Weights of a small text-conditioned image diffusion model: arch uvit, text encoder num experts 16.
Rows from expert 5 of block 4 of the text encoder, named by matrix and row number. Rows with one number belong to one neuron. Each number is 128 + 32 x the weight over its row's rms, rounded and kept within 0 to 255. All counts start at 0. Numbers have three digits each. After the name is the row's rms in percent of the matrix's.
# gate: expert gate (text_encoder.blocks.4.mlp.gate, 16x192x192), inputs 96-191
# up: expert up (text_encoder.blocks.4.mlp.up, 16x192x192), inputs 96-191
# down: expert down (text_encoder.blocks.4.mlp.down, 16x192x192, transposed), outputs 96-191
gate.50 055:124137104141098160086140156094084128116149108128112164135197137096111166114112179090147101117164162085164105124144121123144145119109124142170126128081113070151114113117127125129134106081152127087058133161082154139133103145163060070095113118128083109138136128161156142155133118203121117166
gate.51 064:119095099158151108087121164105110135122133104099118067140062142098124125166106119181107211169175127218118185102141166047159109100132127089145103092152181126154118116148125144114111128070208201107111152127064100118124135162151127130142197115123155129158150117105132096161140142116126130084
gate.52 106:106149132147176097122125150169128147154132116052084160139134112118119157143102137037110184111131169146120162102083120139118090144068119165125076147114101172169113132093107124112136159113086107091095152132079125113148135147099118102117172131212160141114170166110147194176144158098121178086
gate.53 123:129139122158116177157156082187165068148184133096154115132146064125121124094140135125115117118139128149087092109117122138150109182171139141079159206175171106153169116087114156152078113123126121140113094120061166143088176153095107076131101112151116110094179120155176180162104115070109129090
gate.54 084:079107107152076138144099103095120150108132122095142157147113159084186083089096142174115087126176138215130104139155147125131143165148087123112158151133152094097105158168117137079120120109109184117089125187168145127095159086102112139134154091089105133173102127051122159110176122152147151125
gate.55 058:103124151140120133136115136134119101146146125155171116131105088135026113177098157091143101111145116141076113114149092105131167119128139117108169164167110145146138115101140088136165093133078120031131177127157122131093082156116164130106104151087104182120100145159141172138144073086112123057
gate.56 080:075174117109146139178147134117098120139155171141161104099154167173110085116162151063163117130078125060119181115130127089114119125163120208122130088143083144096157109134121105111165101065108157090145111096114120095166129129199118139092195088126193095040093117168063173171135049151132143094
gate.57 134:082122156193183151090137091096157147152073111175144125115096155107121080119138100102119137129189088156146094087140070164173116133123099087125134141145088145150124146183092184145142148131132172218168132171147093158152124122125180132090122136132115100161124076101163093162101108140145119158
gate.58 073:136058100157203154125108107095095175114109116106104114103071141172142116128172071167136137086211152115130067139085078151124142114128100175105142094131157087179126144126174125112073113148148125141145113088111143152110154082098210074136088107153163126164143138072156130093096057135148138130
gate.59 164:181193120147093085160139160133154104085173144166118155098082144088145134114135126161125150154108163148092156133113167155096139109151074173122094107143129096151099139221208158128168162144116061159090143076140118109179125095172087150116091174061088139142124127108185085115125125132165103146
gate.60 060:175140104143157180128102184115190137109159115137150111137170115106084133086155117111159100073162201135167172106106099146146098194113086123145069065072132083118140111096110153138093121158110139121150148112146165167109166153107161119139096129113089097146060108098179183098096159123143114180
gate.61 065:097130070128078130196159097128176111113102158100107141108139182115119105139123092151141095133200158134136149145126107103110097057066096142102158146153096104146152129172104088198121127101152147125152117156122154150159168101192074171134099163130122153083096140160139127058079159247140145141
gate.62 121:080053124079113131102167074123140136095112118173194131105133111158127052112161156149151137193166090103132155072098169115148115150069120122142150151106105150166161117135162153131128110108125139136145123112111115097128122171145143166056121146122122101209079144166179114121058076124103125137
gate.63 117:167155174108121121100171087140115111133107171087151140104157075148188104108172106118150155175081167149104125123120102086158099062151154126141128144123132063169174113142111103143138193128127124140089156088119131084149138153139153152156083145075120151134150165120116108130084137134096184139
gate.64 054:108114136139119145136143136129099036139144095157146127177117146077092159177178170170159129154141148145140104094111162050127122163128136091139080088121107122148102114150072140154101099217040142117155132099140065136141106219163134145111129146154111111092188138164108195064170107111172159117
gate.65 133:145119096125095093119112130121147093135103095108129156102166111125166069098155059136115129131164128130121095128150102120156164172185135170123122186154111107112133145123178181109127155198152197168108135102054187113117059092113130072158121102101169101109170083123060138064053144218115138061
gate.66 084:120104125120091159183157131120082119145185115113109179143140120149143169174095140124119143182135106130092151141127112134163179126092123080105152101162118126141116099108117153102098119142147108117125149103149079090154096084129111189141115131110109086138149154137179183159108119130180182147
gate.67 127:101157136145098112174126175120155104119127109100127139103039157104190138139133149095129167133116133095126114112178090134105148129165080194170101091124157140122135158102192109141215134112140082090128092131178166081145151100235100163101109119096142154174105131134172058137178055165124098173
gate.68 059:137156147139164113152081075158155047166151113067139145081196132120064177129142062121110163155093142130110132097071101088159119133144166185159154194101148082163129131151186112186146141130169107133184136161155113085048109089108151140169119089124107141121163104140101112143112064161081146130
gate.69 099:121110080148176124105136162135154132095119110080121115150104108114115109095175119096177146147131104081112124182096102183126057139158105112151160117122164083144128141134163064147077109133156158172130142137154171169061133168098107089127147100159128027185143128100079166094108097166111065135
gate.70 141:141129119140109150167085119098064121101105114114103158131124123099136116149119072062175172195153108122121124128092111144151115151102079199142154037135124182128141112156146125106090160151092158220150146106146099157137171117127109145167109077151098054131170136132183182089080116097120188150
gate.71 079:161122106198103215067134097130131139156094120096107107140159186075179141124135126085141105097113081111156145118120113068153115172105108074190147146096181120132151127081149074169155132115036102078103148112162159116135173147151141124132080092095091152130140187194171152106193151123115128137
gate.72 118:091093094113095152116142151101109111049154119157133072069110174179168074133145085120147117146126205166116131169163129199125069118126136116154118130125123127142114150119150137132056113143173193135117163146120168145127150098104083128157125060161123154148163141121074176173135085153176113112
gate.73 148:116166167161078110094157127187095146083163131125125136143171077068165137146180106096182093148105108188209112107159129124149134145086111152161062081102125137144115170116085099123125175136122066151119107159118138118113083119157095138132106053079149103101065159090128154112089109122133132159
gate.74 073:188074127140150108152159107113171145099140088071088128151129123107128120107093113153081211175156083143126143157135106117124110200102164169207167163077092119084083151108158143076081133122090153112138126100082125116128169154206132075091174165084176178097145160115129149147111088077167165135
gate.75 112:098145150135155127110154166124127180141202132117094126185138111119128097142120158121105179113077119121043115130144070117101118106106084205132180122141176152098148157130157109107162083095128143137128112116140161163087133071121153087137108058082152140151148155110065073133133045111097123173
gate.76 074:146118192121107107129136153122101181173095152088134129080169147141090124140156141152135126229115101124121112122061139089127090101081135096183136147119169178145135098126201129118146096131117155142125090168156146155109099121130130084098178134151124102084132121157100112089146155099110153108
gate.77 109:151095181118111198095113125183144078098155132079101148076112075110110079088139160133151111128109159160186164082155162135140176136103109136132137149107118074143060089111151135127153113134085124134061148076104157137106133168141104085166087117090077069125133138115121121157135076214130099112
gate.78 088:106104103137168108191101167116147145166070101160116106174095134118122132072095172153156213092138161132193123130088081082120181130112122179118157158165113099110160072101123149121188121118131079060098147132131121099193098118122123127193135045133133170121147111110158131085122143087146134124
gate.79 096:142141176110098078093204086113102136156117152134153097127127141043154082134138149143157203130150086105135132152153088109070121106091181120121159065104135133126124151132128131103152121122136159068138142141146134127146065124113081143134198157188131144122157118132151085150132166114143041148
gate.80 068:127197105100147128094173129116108156140110143120096136142137144154101125164124153135124143161204151172147149128084132180105069039123124139099161084066150199108136122112139155136140199138133151133067157076089128166103096113174113152116104113153116065083154116141121111070109134163114129154
gate.81 097:118112063082109148164102164114124108095148117079084193109189158123096127116106146103170122177127113123101164158133099092133106136144103129122179108139162137146120081155111087142141080081142176123108158125068155156142130162132114064137138123153184167168138103091154140099111159171173110128
gate.82 087:167142121094182154172152153096144147159122105076110160111096121106105111144141154193103134122077140140088155111087164145122187067065072106105129151093177136105134123086106115120135133098131165139101110112131176101138123084145153139165128163166135170177118108138173109112105083088160163092
gate.83 057:168122104179159123124123155121093160103095127071109166178102148177103108140123068099144077112093164145191159151138113133075179137160134201118140189103169094112080123110128138170085138124116089158180145086163087104054095115108171116141124137115120112127144097145083128083143131125145158122
gate.84 150:112104106107141110144168149154177065118145134078188140079083183161132141110133056136103116137158119091142195073112145166113124128155055126174137135116104046152057140109127132096127090160154158104157154121080167107166127116112112200132123153203119136106150078121107157139098055159158094149
gate.85 100:152083159083094107140214129161147154131147100131130170180117140098146137123097144103138159096090128112101142145117129120090169140086137150082112190118126138103158109091088115157119083184132224108117135146128112129119147083066170165090132144110078161096125102166094135126126109091205129187
gate.86 144:112105129112124141147081099153076128162080140091193153136110131113117089099122133091133130112137161153094099130084050135145082124100105135123111089109113122116075160184162118133085127184140168134150085094113105154115195108117172144140131198166124165123090060109167180104109143162124139177
gate.87 139:099117132160094152183165126075088134065129108171149062136108163148142079061073092167165145114146178167115130149158162148137148089184066148124132131131116195088132104104130232099114094092096115124137130172181131202098077166073115119148151083158121140119123155085135102162157110153145109114
gate.88 078:084141135111146118137094100119155155138084122181129144137180121090115144190114155124130094193117121127166109147139169163157210136131136170098153072166094119101166118071129174132158080112115072128155108175155126137141083148125101152196148147145111103090132071089072127105169124127085113096
gate.89 116:123120153134135156122166129201079131169177090106098131083161097165120092080178111108102102187065130175179165116170166138188143207174144125127108108153129126136140140086106120104119171155131056128171122136121109073132084146118128133102092124125129144126117176173110094126123095122162169158
gate.90 090:056080069110147166111149134107149130089127153103112116160087108147166088118113136113163110163094161167108129162120107179151160080163116127153120142135111156126176160125122122145021105114120145107072132114135091129151119141051115180153140145118148122157150138108104158079103103149153084174
gate.91 134:187114168129126092063105111135163075158109165093161168085125095109122160075195140125132130102158147081128148142115097135162154122116091139163162185095117062113197080167125164093126161115108138155093098098122136129154225166117150117137171159170099135110095102123177031170134145142149173098
gate.92 079:157137092135131096067126127082182039133127129171149190118122117135109105118080123126164090118169186116172042126108153072119123089076150126178134160148116089119125165102186124123105103090126189125121133080135141154110138105155159152188156072133080132125124070090114106146110120134140096144
gate.93 072:127105072156159119167201157151092138152130146094129104179110136152167109153087152138098135117155125051093073130129145184125108112099169124130133172086128124130182101077168145122115170151105080127185130133103116188092110162131155133145091145138145161131149102108129083130066194132163139114
gate.94 082:114148129123143158080143112099133097116129130151117157123144109191154160164118120127189141163056107075084206114123079166148118127136118153161089160068149135111162108094083045153125107124130084154168095092126109135151094117104204195087113113136120077189124126190099147112094113073147095189
up.50 056:128153170149137091073152152133099094112160121076102127114115156086160133124150150155115187178161140158123153148197109154153192130164163118126084127122084092080128032142144178104105106069097090146147087142072128105091076187086111164113124151078092136144140165122147091183084095144128153134
up.51 072:081137063152119061141134083122136119092086096111126110126103160136130096126103085158077167176138180179114129108123193118180116106147139134112094115150109123093133106114132149137124121147142133142091141172064141150114177137165176144128106155143144129117096131169114114132132122114211079085
up.52 114:107087153144155172132162182143146198145129104099120096144104127163199139092087098115119154094214142166147111088132127129097126168129115124116101188102156181114087118085111188151114110109102115108113145110072097139131126161072120092131124172196192127096129163142124168177104193121074125123
up.53 113:084123164163087157154145059120133076150162074089135149124183064180091153134128101114115105104136148137139144115127111139104097126117117159120138209138197114164080151163091162106131146152157094112104110111103114108162126116137141136134133120120114097096114115139135194167061141127132129139
up.54 083:105123106144189105105131111114172118184120186137119141108134149201103177103137112125118157162153157110109156100063109122128094119137139167083127199087172130112096145115082115138157145131164135150085051136128164145152068110147098129137139137150156210057093106105125100107114038105119133115
up.55 058:162070178082157083138132138156158138067117091114100150167113125159096155200133123117136152073107116147062126147103127128126151130128134094160104135125110135109170095122090145122168090126117156062153162147188087116154113178078107116123124073066067137101129120189029127074146076138108135138
up.56 090:085092152132113135109113104082112100094122118146113114154156160189109103104178154115117079115141134129148083121154128136177121162177116093113155169099098181111147149117187119166080152132154092173100122081081151089120131132170151109099128127121127152187121114143136147128119056123087079098
up.57 123:114089137102109157177127113148103133160108132090169066165131125130147157175129136177137104154060147103075121118097125071095162101104148191103165150115143141122137128122122167137145131156125111040094126063079145088133113133106148141112166082137117147072081134130047163186134147136073127095
up.58 067:149111158128166149108164114178123155131137159174169124089081166143154169119148161072158118174125152142175096126150141176168166107111118097208136146049125156107132166089101121134101080082167110090110160103135134102122133171150117114095127081115102144077073110119118163141193118103145122145
up.59 160:081153091121150123072132102130111130097066112124130104137126084188137129043131080143102147174194133189180116117148139171087149172080098096169124081100117141179093118113096094157109114113048113152150127146112140177156199152120188152118145140137157163144098115146134175082123097074116139174
up.60 068:114115128115138122101104095138116112138095160082148137085164105174109143133177147128131155112165211097064101144140161145144044055113134132178135180095105118109087126164114071160088123168100170088115133150103158099165210155105154135112105086139122126179085135164104178077152125113194081169
up.61 064:103182130096046127101190130143162198081120159123097138154144148092148168139148127169114148040134170089158101171145129132179099112156138105135105118128107142146160142107088151129117119151129135167139100234127138186139168189120109124148121157141102147164063105095150149154079142105158161133
up.62 132:172198126130154123132119151092113080139134121135095161083082176105153192150113117126155110108110106093147154135131109152121109162129113170169083112094127126030116158105088103072146146135105119081162102142153158110157146113123160107107138127171168124113120117135123118116179155107087171138
up.63 121:163150078110161132173142160083158163059087086099138142074137115144138195123106177129115148127113091167148169135097143150095137152150104158177084153101125114112129090135165146137128138175124097134137120143169116141041104054122120110162106142133119102155145105098124196088097143085162092175
up.64 060:123142163055090136151147118167136141153145159129103133127146125104100172099200131159119152088098091109209124125124039143076123145103117117164156172126135103122093113142129102147157117112171146121149119150141115070141134091148153127113196095128119140176140123088124067154115178166120123088
up.65 130:127106078104100143147110114139135127149132124021130166173150152155150153113139118128107168124134126170119151145119111089179107193166143142152159158133092082182163128155168137080133123171074149177103134126088153102092152119091153072130118151064095145120147154114143122164170129186169121129
up.66 083:167149104100162125177121175125127081155099094127103146132129125130154101129074113141114127122097110128131148096200155111115129093002052147126061077187177118119121136094083095070154184132139112143106166153153100112162147066094089134127093157115114097145085174122185131148152111076157098159
up.67 118:154141130123155097115134103136139170119141135162080098083149101131132147088084125139121138160155116183197124139161189149099121124116149078153130172158093152116133078124122195114066148091086122167094132109055086153132089177051181097124182109154103093076140171131085183159063133128153115062
up.68 066:162145172136133075158144140135146102106136158073111161130123110081119144086088161056139122134075202100142101162160108110155147133189129143125176088168127137131189080105146072208128129159098162073219130153115152099150169108088148100124154165085176161164165121117115099123162152112153191138
up.69 120:161171158120209112108093129159125180111112154143103046120143108087110105096129089146106112152128124136127119143081111048138081108143163086125127141107145110098132128074139191074129121048133164142104117093089141172131097128179090058134145161178187122114150127165096148075174163144131126080
up.70 139:096110077176128135188060135118071103123119134144129144118071151133107109162126067060187166173154134130105113107072098132146109120135094186127132050142133184126184104164123157140120143140104169164112130102146096157143137130144078172148141069120108062102152135148118199083090108132076117146
up.71 078:152139089071070031213118131169123112084129142099136124124076114137094139099108137119181140108126169115156105157100114208087113083112157160098102171153079189128105178190107132123116129165200216146138142165162147109127147148161114166080131114122122129085108088071135168140131093124150099100
up.72 120:123092077142113108074134128129144102169123156114149116105160118193163054134159121131124047102118138185078135133104163114160104116098141089094122122127141079142167153165159129140078095126117178185127143069128129149178168133117121125109130153102127173081133138128148155093124128102164128121
up.73 144:129179136112061143124142112128106127137107092178103146124164107075178171138130162095159089145105147189178101075144117160138111112062103114161089114083125115124142142170123087114139141125111106105107066158124133132112114116159105117145072068131147146160108136088174118093041154096148132174
up.74 070:102102095145137037108105130139106130119151120203167105081145132160117131137172167148161112129120148133136131102158149099130168124139134091122118161088121120113189141178159092138163102143122142142098104067120090164175111159114088206122165141103068133105101117069135132172111137145138101136
up.75 124:167132105161104155099095115114044072113095159142125169121056126159087088106105118180093140158131120089175131127082144140152129132140107160144135151182082119152127192091074135132102118099149149157103133128129181085108122098128089075091040114131147041136173125139145181117077160197097131157
up.76 073:077106157144094178105117135047149107168173124109173140113067105170116132148103163111151116151164108134110104115082141165109128106149172145139115136155076136091096089096172096083153135150078145168099087159084119135142082131128111126126118126075136069151119141181143126064114145075148123128
up.77 106:139123120129149162092101139096178122122117179148110099117155152067146165065137076088161138104131117097206116166090155139138136137154120141141173067112138078115115106134144039114147138082152099160146118167171111150088165103091077176131134190084142129168119121094140138125109207077132093106
up.78 090:110165145108110163168149064159150164098165126151134121108067131099125030090113159138137173108119154118110169150131109138118196146057112119131183085158152105123151082125173190144134119118163126108111206141107097169195084094088193182145138081152164174084132104127104070133147147096081137132
up.79 092:123124109155105135122120129096179155104132112134129109128121113159075144122173135120112064116096151127122104116096217082062139096123032117138084157152126159097146103138093161079129141192093066149163152153139121108105182091171153119121126123132112120128147129188105124097112123114123178108
up.80 076:130094141089154125116146143075130144104143100123077128125075181114159135091135162093141141070068103099092162093161111095119206143160110097129087120144119097190126070080105098136113113086129123100191139175126097132119166148106084096148204114122135156162111098100151091217166107079132131199
up.81 106:162138158119090105117144139155133169096150102117146182134195097116159105148211067120161133188121183123150201193142138103115140164098117074163130142066147098163142186125125149103106140099127088129118169119100131152127086098104138083143114118136147126171175136106092152119111191185117163107
up.82 098:183130202102122115099146144147106129125133180182171093160152160142138104134196145133135133128165120094082135153146131103148145102133124108100144130133204177080132141082136103067127118102170130131126165077147117124119048080104112129161108136088128122034159109178090128069179157178123148076
up.83 062:074089096121107153131118117102193084115131115193109112091178079050104167126048128175115135133163110096160066094105168128100132120046132161090174109165061121138161096175071113115179119117093144081121117186122185128099097083123144147100094153120103137142132188083140130135086164122126129149
up.84 162:079108097143107118102123168162155104164095110094126147071105163180137099074133084102112120132132158165203156148104124129164122161173061154168191122143095085116137172137121076098114126142114098165155143111059126102138157075097099167105146112178099140087132080151130186131097089143111171134
up.85 101:085170103150159168133135196156162141105127156181165119117124105080120154162114127112129146121101155159140097126183125130122126105148134097184089078125149100192094149122122189120119139102158081180122189196125078118136083160166100130194124128132129069134095168120123094135125135127124166112
up.86 163:114134142117112139174094129135089121129086114092167183156119103086097113127094142115151102079146156151104110129103069124133140172150162126114161101072123103118071143227156135152088113163062134136155102146116049118149146134102168121159095145167114152124115089082197140087110159125123094118
up.87 134:119102121158107157120159149096122156098074143141134101158060176127178106141123099163133128112138075112186155170148105158107160071140148094130132159111078178105137108114119160182121068122125114160140173147166120107116095094126085110132129139132144091116182145106044107072128194118156114155
up.88 081:111142136204089204102115076131130052157122141202139106147144140118142093154081151096164126135115124133143108120152117095150133117184145158162143163181051153168106127129121077101159142095147125134147147125146109078129153151115177101131106149016093179140133135171122083115086118127139177090
up.89 108:082121129137176075110094127122094116122134124141151112105095168167091086139131095065126132158156120131189207115136141153103124245157140138162127146165119205153111106138147105142142143114144116126145125060177147104123126178143137163087115118153145109081137146147079125099123106139180102188
up.90 088:136136139137099030079161099142123027169138100182148134166121107096061188162181120119141150127136144137142112135127122121150122116106117138121167142092137107149121159122113107121153167216104153111096048090127133142188171171217155131137099122168126113179159127169137122103116049138089155111
up.91 123:095166110114149183177167125137141135113111120201125112093069098092136162169145160182181151117147125096043113138148113205116116134095138148138107082127118102101136104096098154195105114135182116138157100117109125142094167141153097173102056147136148091137117086153125158149128219123078122063
up.92 080:138178167143109130081133141113047100156142123127154122109084139132128159196132167123130105147156165165098085167116205113163139107177147099094156120167121122132077147101136130120089179174101143158165141157167135120053161056139144086149113160103103110117174151143112136152149124116165188139
up.93 067:145123059107140115115151085173145135121170152114142125118107103119125132100177208125153107165163120096057115124133172167107179101127143143067143143131123075129164080158192169118119082200197118121104126110140126116101156064064111158145169137192143126171080081106094185111108113124119160096
up.94 082:107145137149131142135148096152124074115094133093096091061156118071158128182119134157150100186117103105117118159153091139150134126193153125154126137066140117150132191128101116136141131090164080120177135153146136073124092140249156092087123074134161179179112150204078101133128166085109167141
down.50 049:155152135117153072177111109123171110163089136122162113110142133212240140133114098171101109105142112094083075088157162148137114084101135163109093128161149051092151132095122123125111074110122072194127138143124113168063134109159148167142099124147108114196076141121146084139121119096152100088
down.51 057:068097192105135199111097099093104150146106199108124123081148090147128144135091126126093110110091103164120161163098089106155137156103159090126115146111097140082107116159107162076169123065184053111118116176131159118172126113090155128079134128113094101158125162134094138150184137116150121080
down.52 112:077144076171131135122072169136142151150134100144090111161142142116108176156153155133150117162156115153179128120075083117136092175156170111106155144126177158161093164080152103109133073111034149153121107128114104100149138140114176080108136154096125083126113127092122135103157160118164137043
down.53 103:131151152149142086087152148170138199139067124113082134177129108085125134134187154171124098161139167129148190154108079143136127135127110186135176118156133104100143109109129044190147084042111107082108101144114122140154125106103180161065157141118132133101195105161161089110094102161126101117
down.54 077:078105135098086086178137130128057102152161162132113115113182151101108092185180104086152116123157154199148145152135096167109109087177172178191160176109097163134110133155150152135062077130101146153184128152108131106119134159083137120139113097133165076077078126078151130100161129085173111108
down.55 055:162090134143135120152110134089090192148150136165111114141122108160115099141097112109154173128120115083119131158163124162113110133052114155101110110113137193135122116108150119150141158138137121125159148144124109189101123083112133145134105134079087183153087130091109119129109157175090113126
down.56 077:180105126165147097117165137129176053155111157112103115081155122157103147143067116117104096136116146135157104144159140140081137188167077100169085132169082117125085085151127142159090100187078149129094113129144137124166144138139127170079086105144128122163107102117145174116134056127096097142
down.57 149:046150078139164184168169125159182112136139127120088118150193136127144131141088028105193134065129130078116111102133145132142126094127068122155165117158153138191132148170092158133111118101153098150161117070138189135121088131140080090111144168088148097117097124154149137109132111062120091119
down.58 064:123146113105166130100183097116146120163181144124090162094107083162126108087145185165130084169124114092116198127112113159160079152144160133142169080150112168166147081079126188119138156127074125156123098097175111116044127148127063080140133111074146135078127105184132115118197117112078124147
down.59 169:078090125126152143162169139107143107091143145126107153132121147146095145149138148140121116116102080106131091113131140135100191097134111084081163131156105099172142083106098160133125084128155122155076147134190114113123162095146055092138127152062136154173133132113119099105104141217135117065
down.60 055:125152166161149131138164096100093165119131114139114095205171136149187139102157119169160168100127127090091176130147092109136109160105098104126092127117122161125132119109106143089126092099077105144126177078111157068084122164065130111150153096062107079113119120187110087114216126119088167114
down.61 058:135115110180192137137130115202088095115146120119107110124171105108142134109060151124130103106131097098139161084132159161114187122101119092146105103155155091082115121081135126102212162127119114089122114106118132104139150132096111108150168142089107106128156136131130089141184202164076114129
down.62 138:128090141092160099104092111127084184162099079110078083138150119188123065183115099079119088153097108106127095132134124139123131169145121092174162137062122159105144108108144139132098082132135124195116120137143117125112112178152148146150155120112157086109155151093049109148132118167092121125
down.63 109:157133138115155195144165158100052113112154123165097097095139147072158178164124106119178076150114128128061150090123161159161122127096126051111148114087209064164128095099112159072147131077142145184143148145104146201125122086116136084127142125104145159109136088174148165151149140130090102118
down.64 051:149169130145159154132133142202178113114177108076122105093136063105165158149100146132160122137137138118126156123101134110095104103196116101180151182148143156140107174112167131157153083125147131101129083073084146107144182170074177136094165149109146127110094098189112114115090105133115155154
down.65 141:160094124066084122155138160095133112077188073146083167089124072169141137146149102088157107109075150088077120107148105132115133122144115143132168115136142181164132162121144107140124144147099109098196104157134127115182145153153126145123116179123138138154170169115157168066151131134153148176
down.66 094:120123171148124116121146140146089167127112153160132125189187118091129149154143086138140105067137119122101094121191120086092146118120122092112110104103090110171146156179088119102138144155103155125159139072101178146108113098149124147101107091099168227069088165136088089135125143146135132146
down.67 114:157157151158124156101170130128143138130096191128155089124098071082136149130143110080125171094154124143099121116126153108112145125149107169157162142122117151116112146072139116128135100061137114103138138145108094116142165158101113147094058108159053095123065080103138163144125112095173141103
down.68 055:160155139110165150112098153133142151125099191092120184168142176191122072103139125170146144139127136104098073164133161117057109070121146153109082193138138055107166072131164146190162098096159125123150064077159133161146107126110158129093113111092106175135105074140144072100093130126134137176
down.69 122:060154146081150121135137176169122164106144155151109119137146161147097099142095117098105164141133143106090131112168192147157159087136162110116123117115141106084136081121103155162136144190149147142111118095067165110065178095144093075089150143151143137160132120159075097110191181122092239162
down.70 158:121170144086113120119129148125101186120135129136100103128105179143118082100133148141143144148160145086118146128123137173086067140090117151062035170110146089222131148151103093120108104139135094130118137148114149173105135112146134121119126184149119137067144121054124138128108097090135085137
down.71 073:114174081149145163112124118127126146133124130165150098086142073087157129170118117073149129124099172067166088124087113104099138147131153113173107138122093112152169092153177068119073170163051149105136115111137109087111186105149139139167114176123149127064107159133157166129098109129098085112
down.72 120:138099153150118155112144104119173175101120174125164100173065147200122084138082081203145081067136074147101125182154108114111177117197144082114160117138074122142087071120129118117108132131121159147203087114132110164117096097109124095102087098099124191119069117142098093135161135116083114154
down.73 187:168101102098173183096127149135143143159151174132125087128110170129187109112112086122113120108117053116188133151090082128078139126145075179171099120128193036136101103159164114147096140077139114154119087125111144149105113100144146134157137171063110205141108105150139136057116128117046133133
down.74 056:120129229096123176169139142100119106098134150119161163117126122173123054106058116124108113144096154125147072149093145118134175165125133165134092075129136141127092122140104117110121113109102139167116077135161168152164081119108121127145164102092158171096161123131106118151108182110155092128
down.75 114:137106096113155140159110091123150140130061087124151107107200198118103187122127098137150106142132178179117194107121153135096121114109128065145077141078168196132089133124065155114096135162123126080102175176067113135128071140115131102078158154115156154128115082153149120123149144200137188099
down.76 062:137093141217105155119121112136172077143143139131133134152115160114112145140097122124067127157079160143098137141215165123135183045107121130160086054114130097135174108132085088070158135105092091094126150107175155152099108178119138109127100100096088051135144170143143150143126122099132199148
down.77 111:120132101033132132107119153148148145171145085139098101083078116133072142159137109147143108173168132168108131144159151088129138143177145169151123151113094177129115211103163136152127133141199178131137123095067139079149119098097111137158117155176137225114107084137161087195147147128092119120
down.78 082:116134183169141085106159110152130123146161132108154119119121126143170135114126100143083155136125162162145165159146104074148120118118098235057099160133169058082159078148118207192200051117136101174144124109171144181082112071103124201097126094107082200118127131131108062156122097087116124125
down.79 098:113152124158092125126141119072138100158116105168134075099093064107133082190087137103159095131190136096112101131104070095039100120149124097134136169109202116133128163129144129114173142075090071102130114104154165139195134101145159127137098123090092105119096185149179179205163131137110155140
down.80 070:111111110163224137146064085097113135099137165103099191151122152118140130143137077095082147146097092125177134101132130118119164101086155094121112128102119147133062105196141158152174139191124146172149122093117076106160121110122118165203105152130124108113110083092112158135125156125150101167
down.81 094:083148142129141166099156121149068131085111150118101096108127131115093212124034124174125115108140152072158119089147194088108133118178142141079113143078153162168119165137058139165190151074101090115163149161092125145169205144131161144106116131099171138146162139140185124108088081114197126094
down.82 108:056107129115131135124137159088119147142117145155165095151182126155125144123111090157154181124076119091102124137206122091138121144083159094085097125148132151108130100104118121175195152181155124112078124118156120136091160085132152097178142076125100152125194127206058114054127172145076146100
down.83 063:128108120158101110105160088146126129138065116187111168174179189115115124083134090109139145153100123223126136141099128098127118126131106150120141126045187117163088100118123112154138129155112122113104199173136113130174133135091106087161139173073100095094172103145125134166115176113164100120
down.84 170:137068108092102128198159164074109088127136120137115115165132173131143173123172156100206115147111140068127156106157136153172062090093129107161149115100130126174132122124107084156149143131160123078065153151144113166101160200133187123135181104171153143187159157114112136148131145142109123093
down.85 111:107103150139131128121118111161084181182131104118116082161133075171139131176133176102117011156105107130148085158129160180121130122121161077104147142130096185127178122114148081130068187168129118156133091094130145146136137112118105118093113105179123171090156155051068085119121125110097150118
down.86 157:080071170158158072133172190159169097116143179119142020117185160132094141069128129124115151051081130166166106122056130099120117120138123151140133152156137128179154143117115179068081176180107101090113126124141157136116181094149110169104149091184149155129140154149116122081125161125117111071
down.87 140:153130156115235123076121159103079129133078187084140179195097095125123113089154172164149110163129101143088146148117113118151147132117147141083135109221182155081084059065135107130154156094192177089158103114135132173152117074090141091134144084116141137115118099099136120096089136209114161170
down.88 070:071059147123100102180140189102129151120151097127131128164113190142136159127106054135102186174148122121105117167114165090164163202117109131126095120137132127160120131151096136138208146108106130120096124115163090164165130149112125136148088100065143157170136128160167114161162136140154130096
down.89 102:106195147123135104161163160081152116155135120126150138101121147129138094079132114114129124166165101074113155100102143119139109116130151161146104139102071160146172157130128133145150133116127128110117079106137107153132086202075132159063154119186152121161135126130168124135137166176117172172
down.90 086:157165077094113110174093141156135111142155172126145088115125104100123149170155149100114209126089113115101126096109172099082176135103133135144053111084120145123111182193129113110078094176128103151136200199222121130184136105115170157156106170153078098167109156058114141124136105070164144121
down.91 109:068146106114200054121137143192102084139159126167150127129118216098073087147148091101108171131192174133125125086103085097151141165154129102139181140095151152119132118183153122074170118079121138185084121157139133120151120110089073107123135149171091118142110114160190148129144181120109156104
down.92 065:077162126093162138104099161124172094125095192159135133136115122177074101164118170143062158156099070117138144143162172136116130143178155148101111113103117198152148166146108141181137083136083186170133132108129123180109112107135154102087147167117119096166154109106071126069138131113150165109
down.93 061:100130159170091094180153108103124063083099202151157113059142095205152089135142112164081094098148171145189099163110135115137130138140143063129103100083092072151136141122137171103151102115133111127106102137135090136135066191098134098073088117109076133133167137140120110115129121169122109165
down.94 088:089119145142084103098103130164172166078097159104161094098068171129151097113063091173168134143125091098116079176116140080113193101172152109138174131107080139076131190138138176128117114137150130123160128111136180115161115131133087202104086158175160165135143130139116150137105111169131161129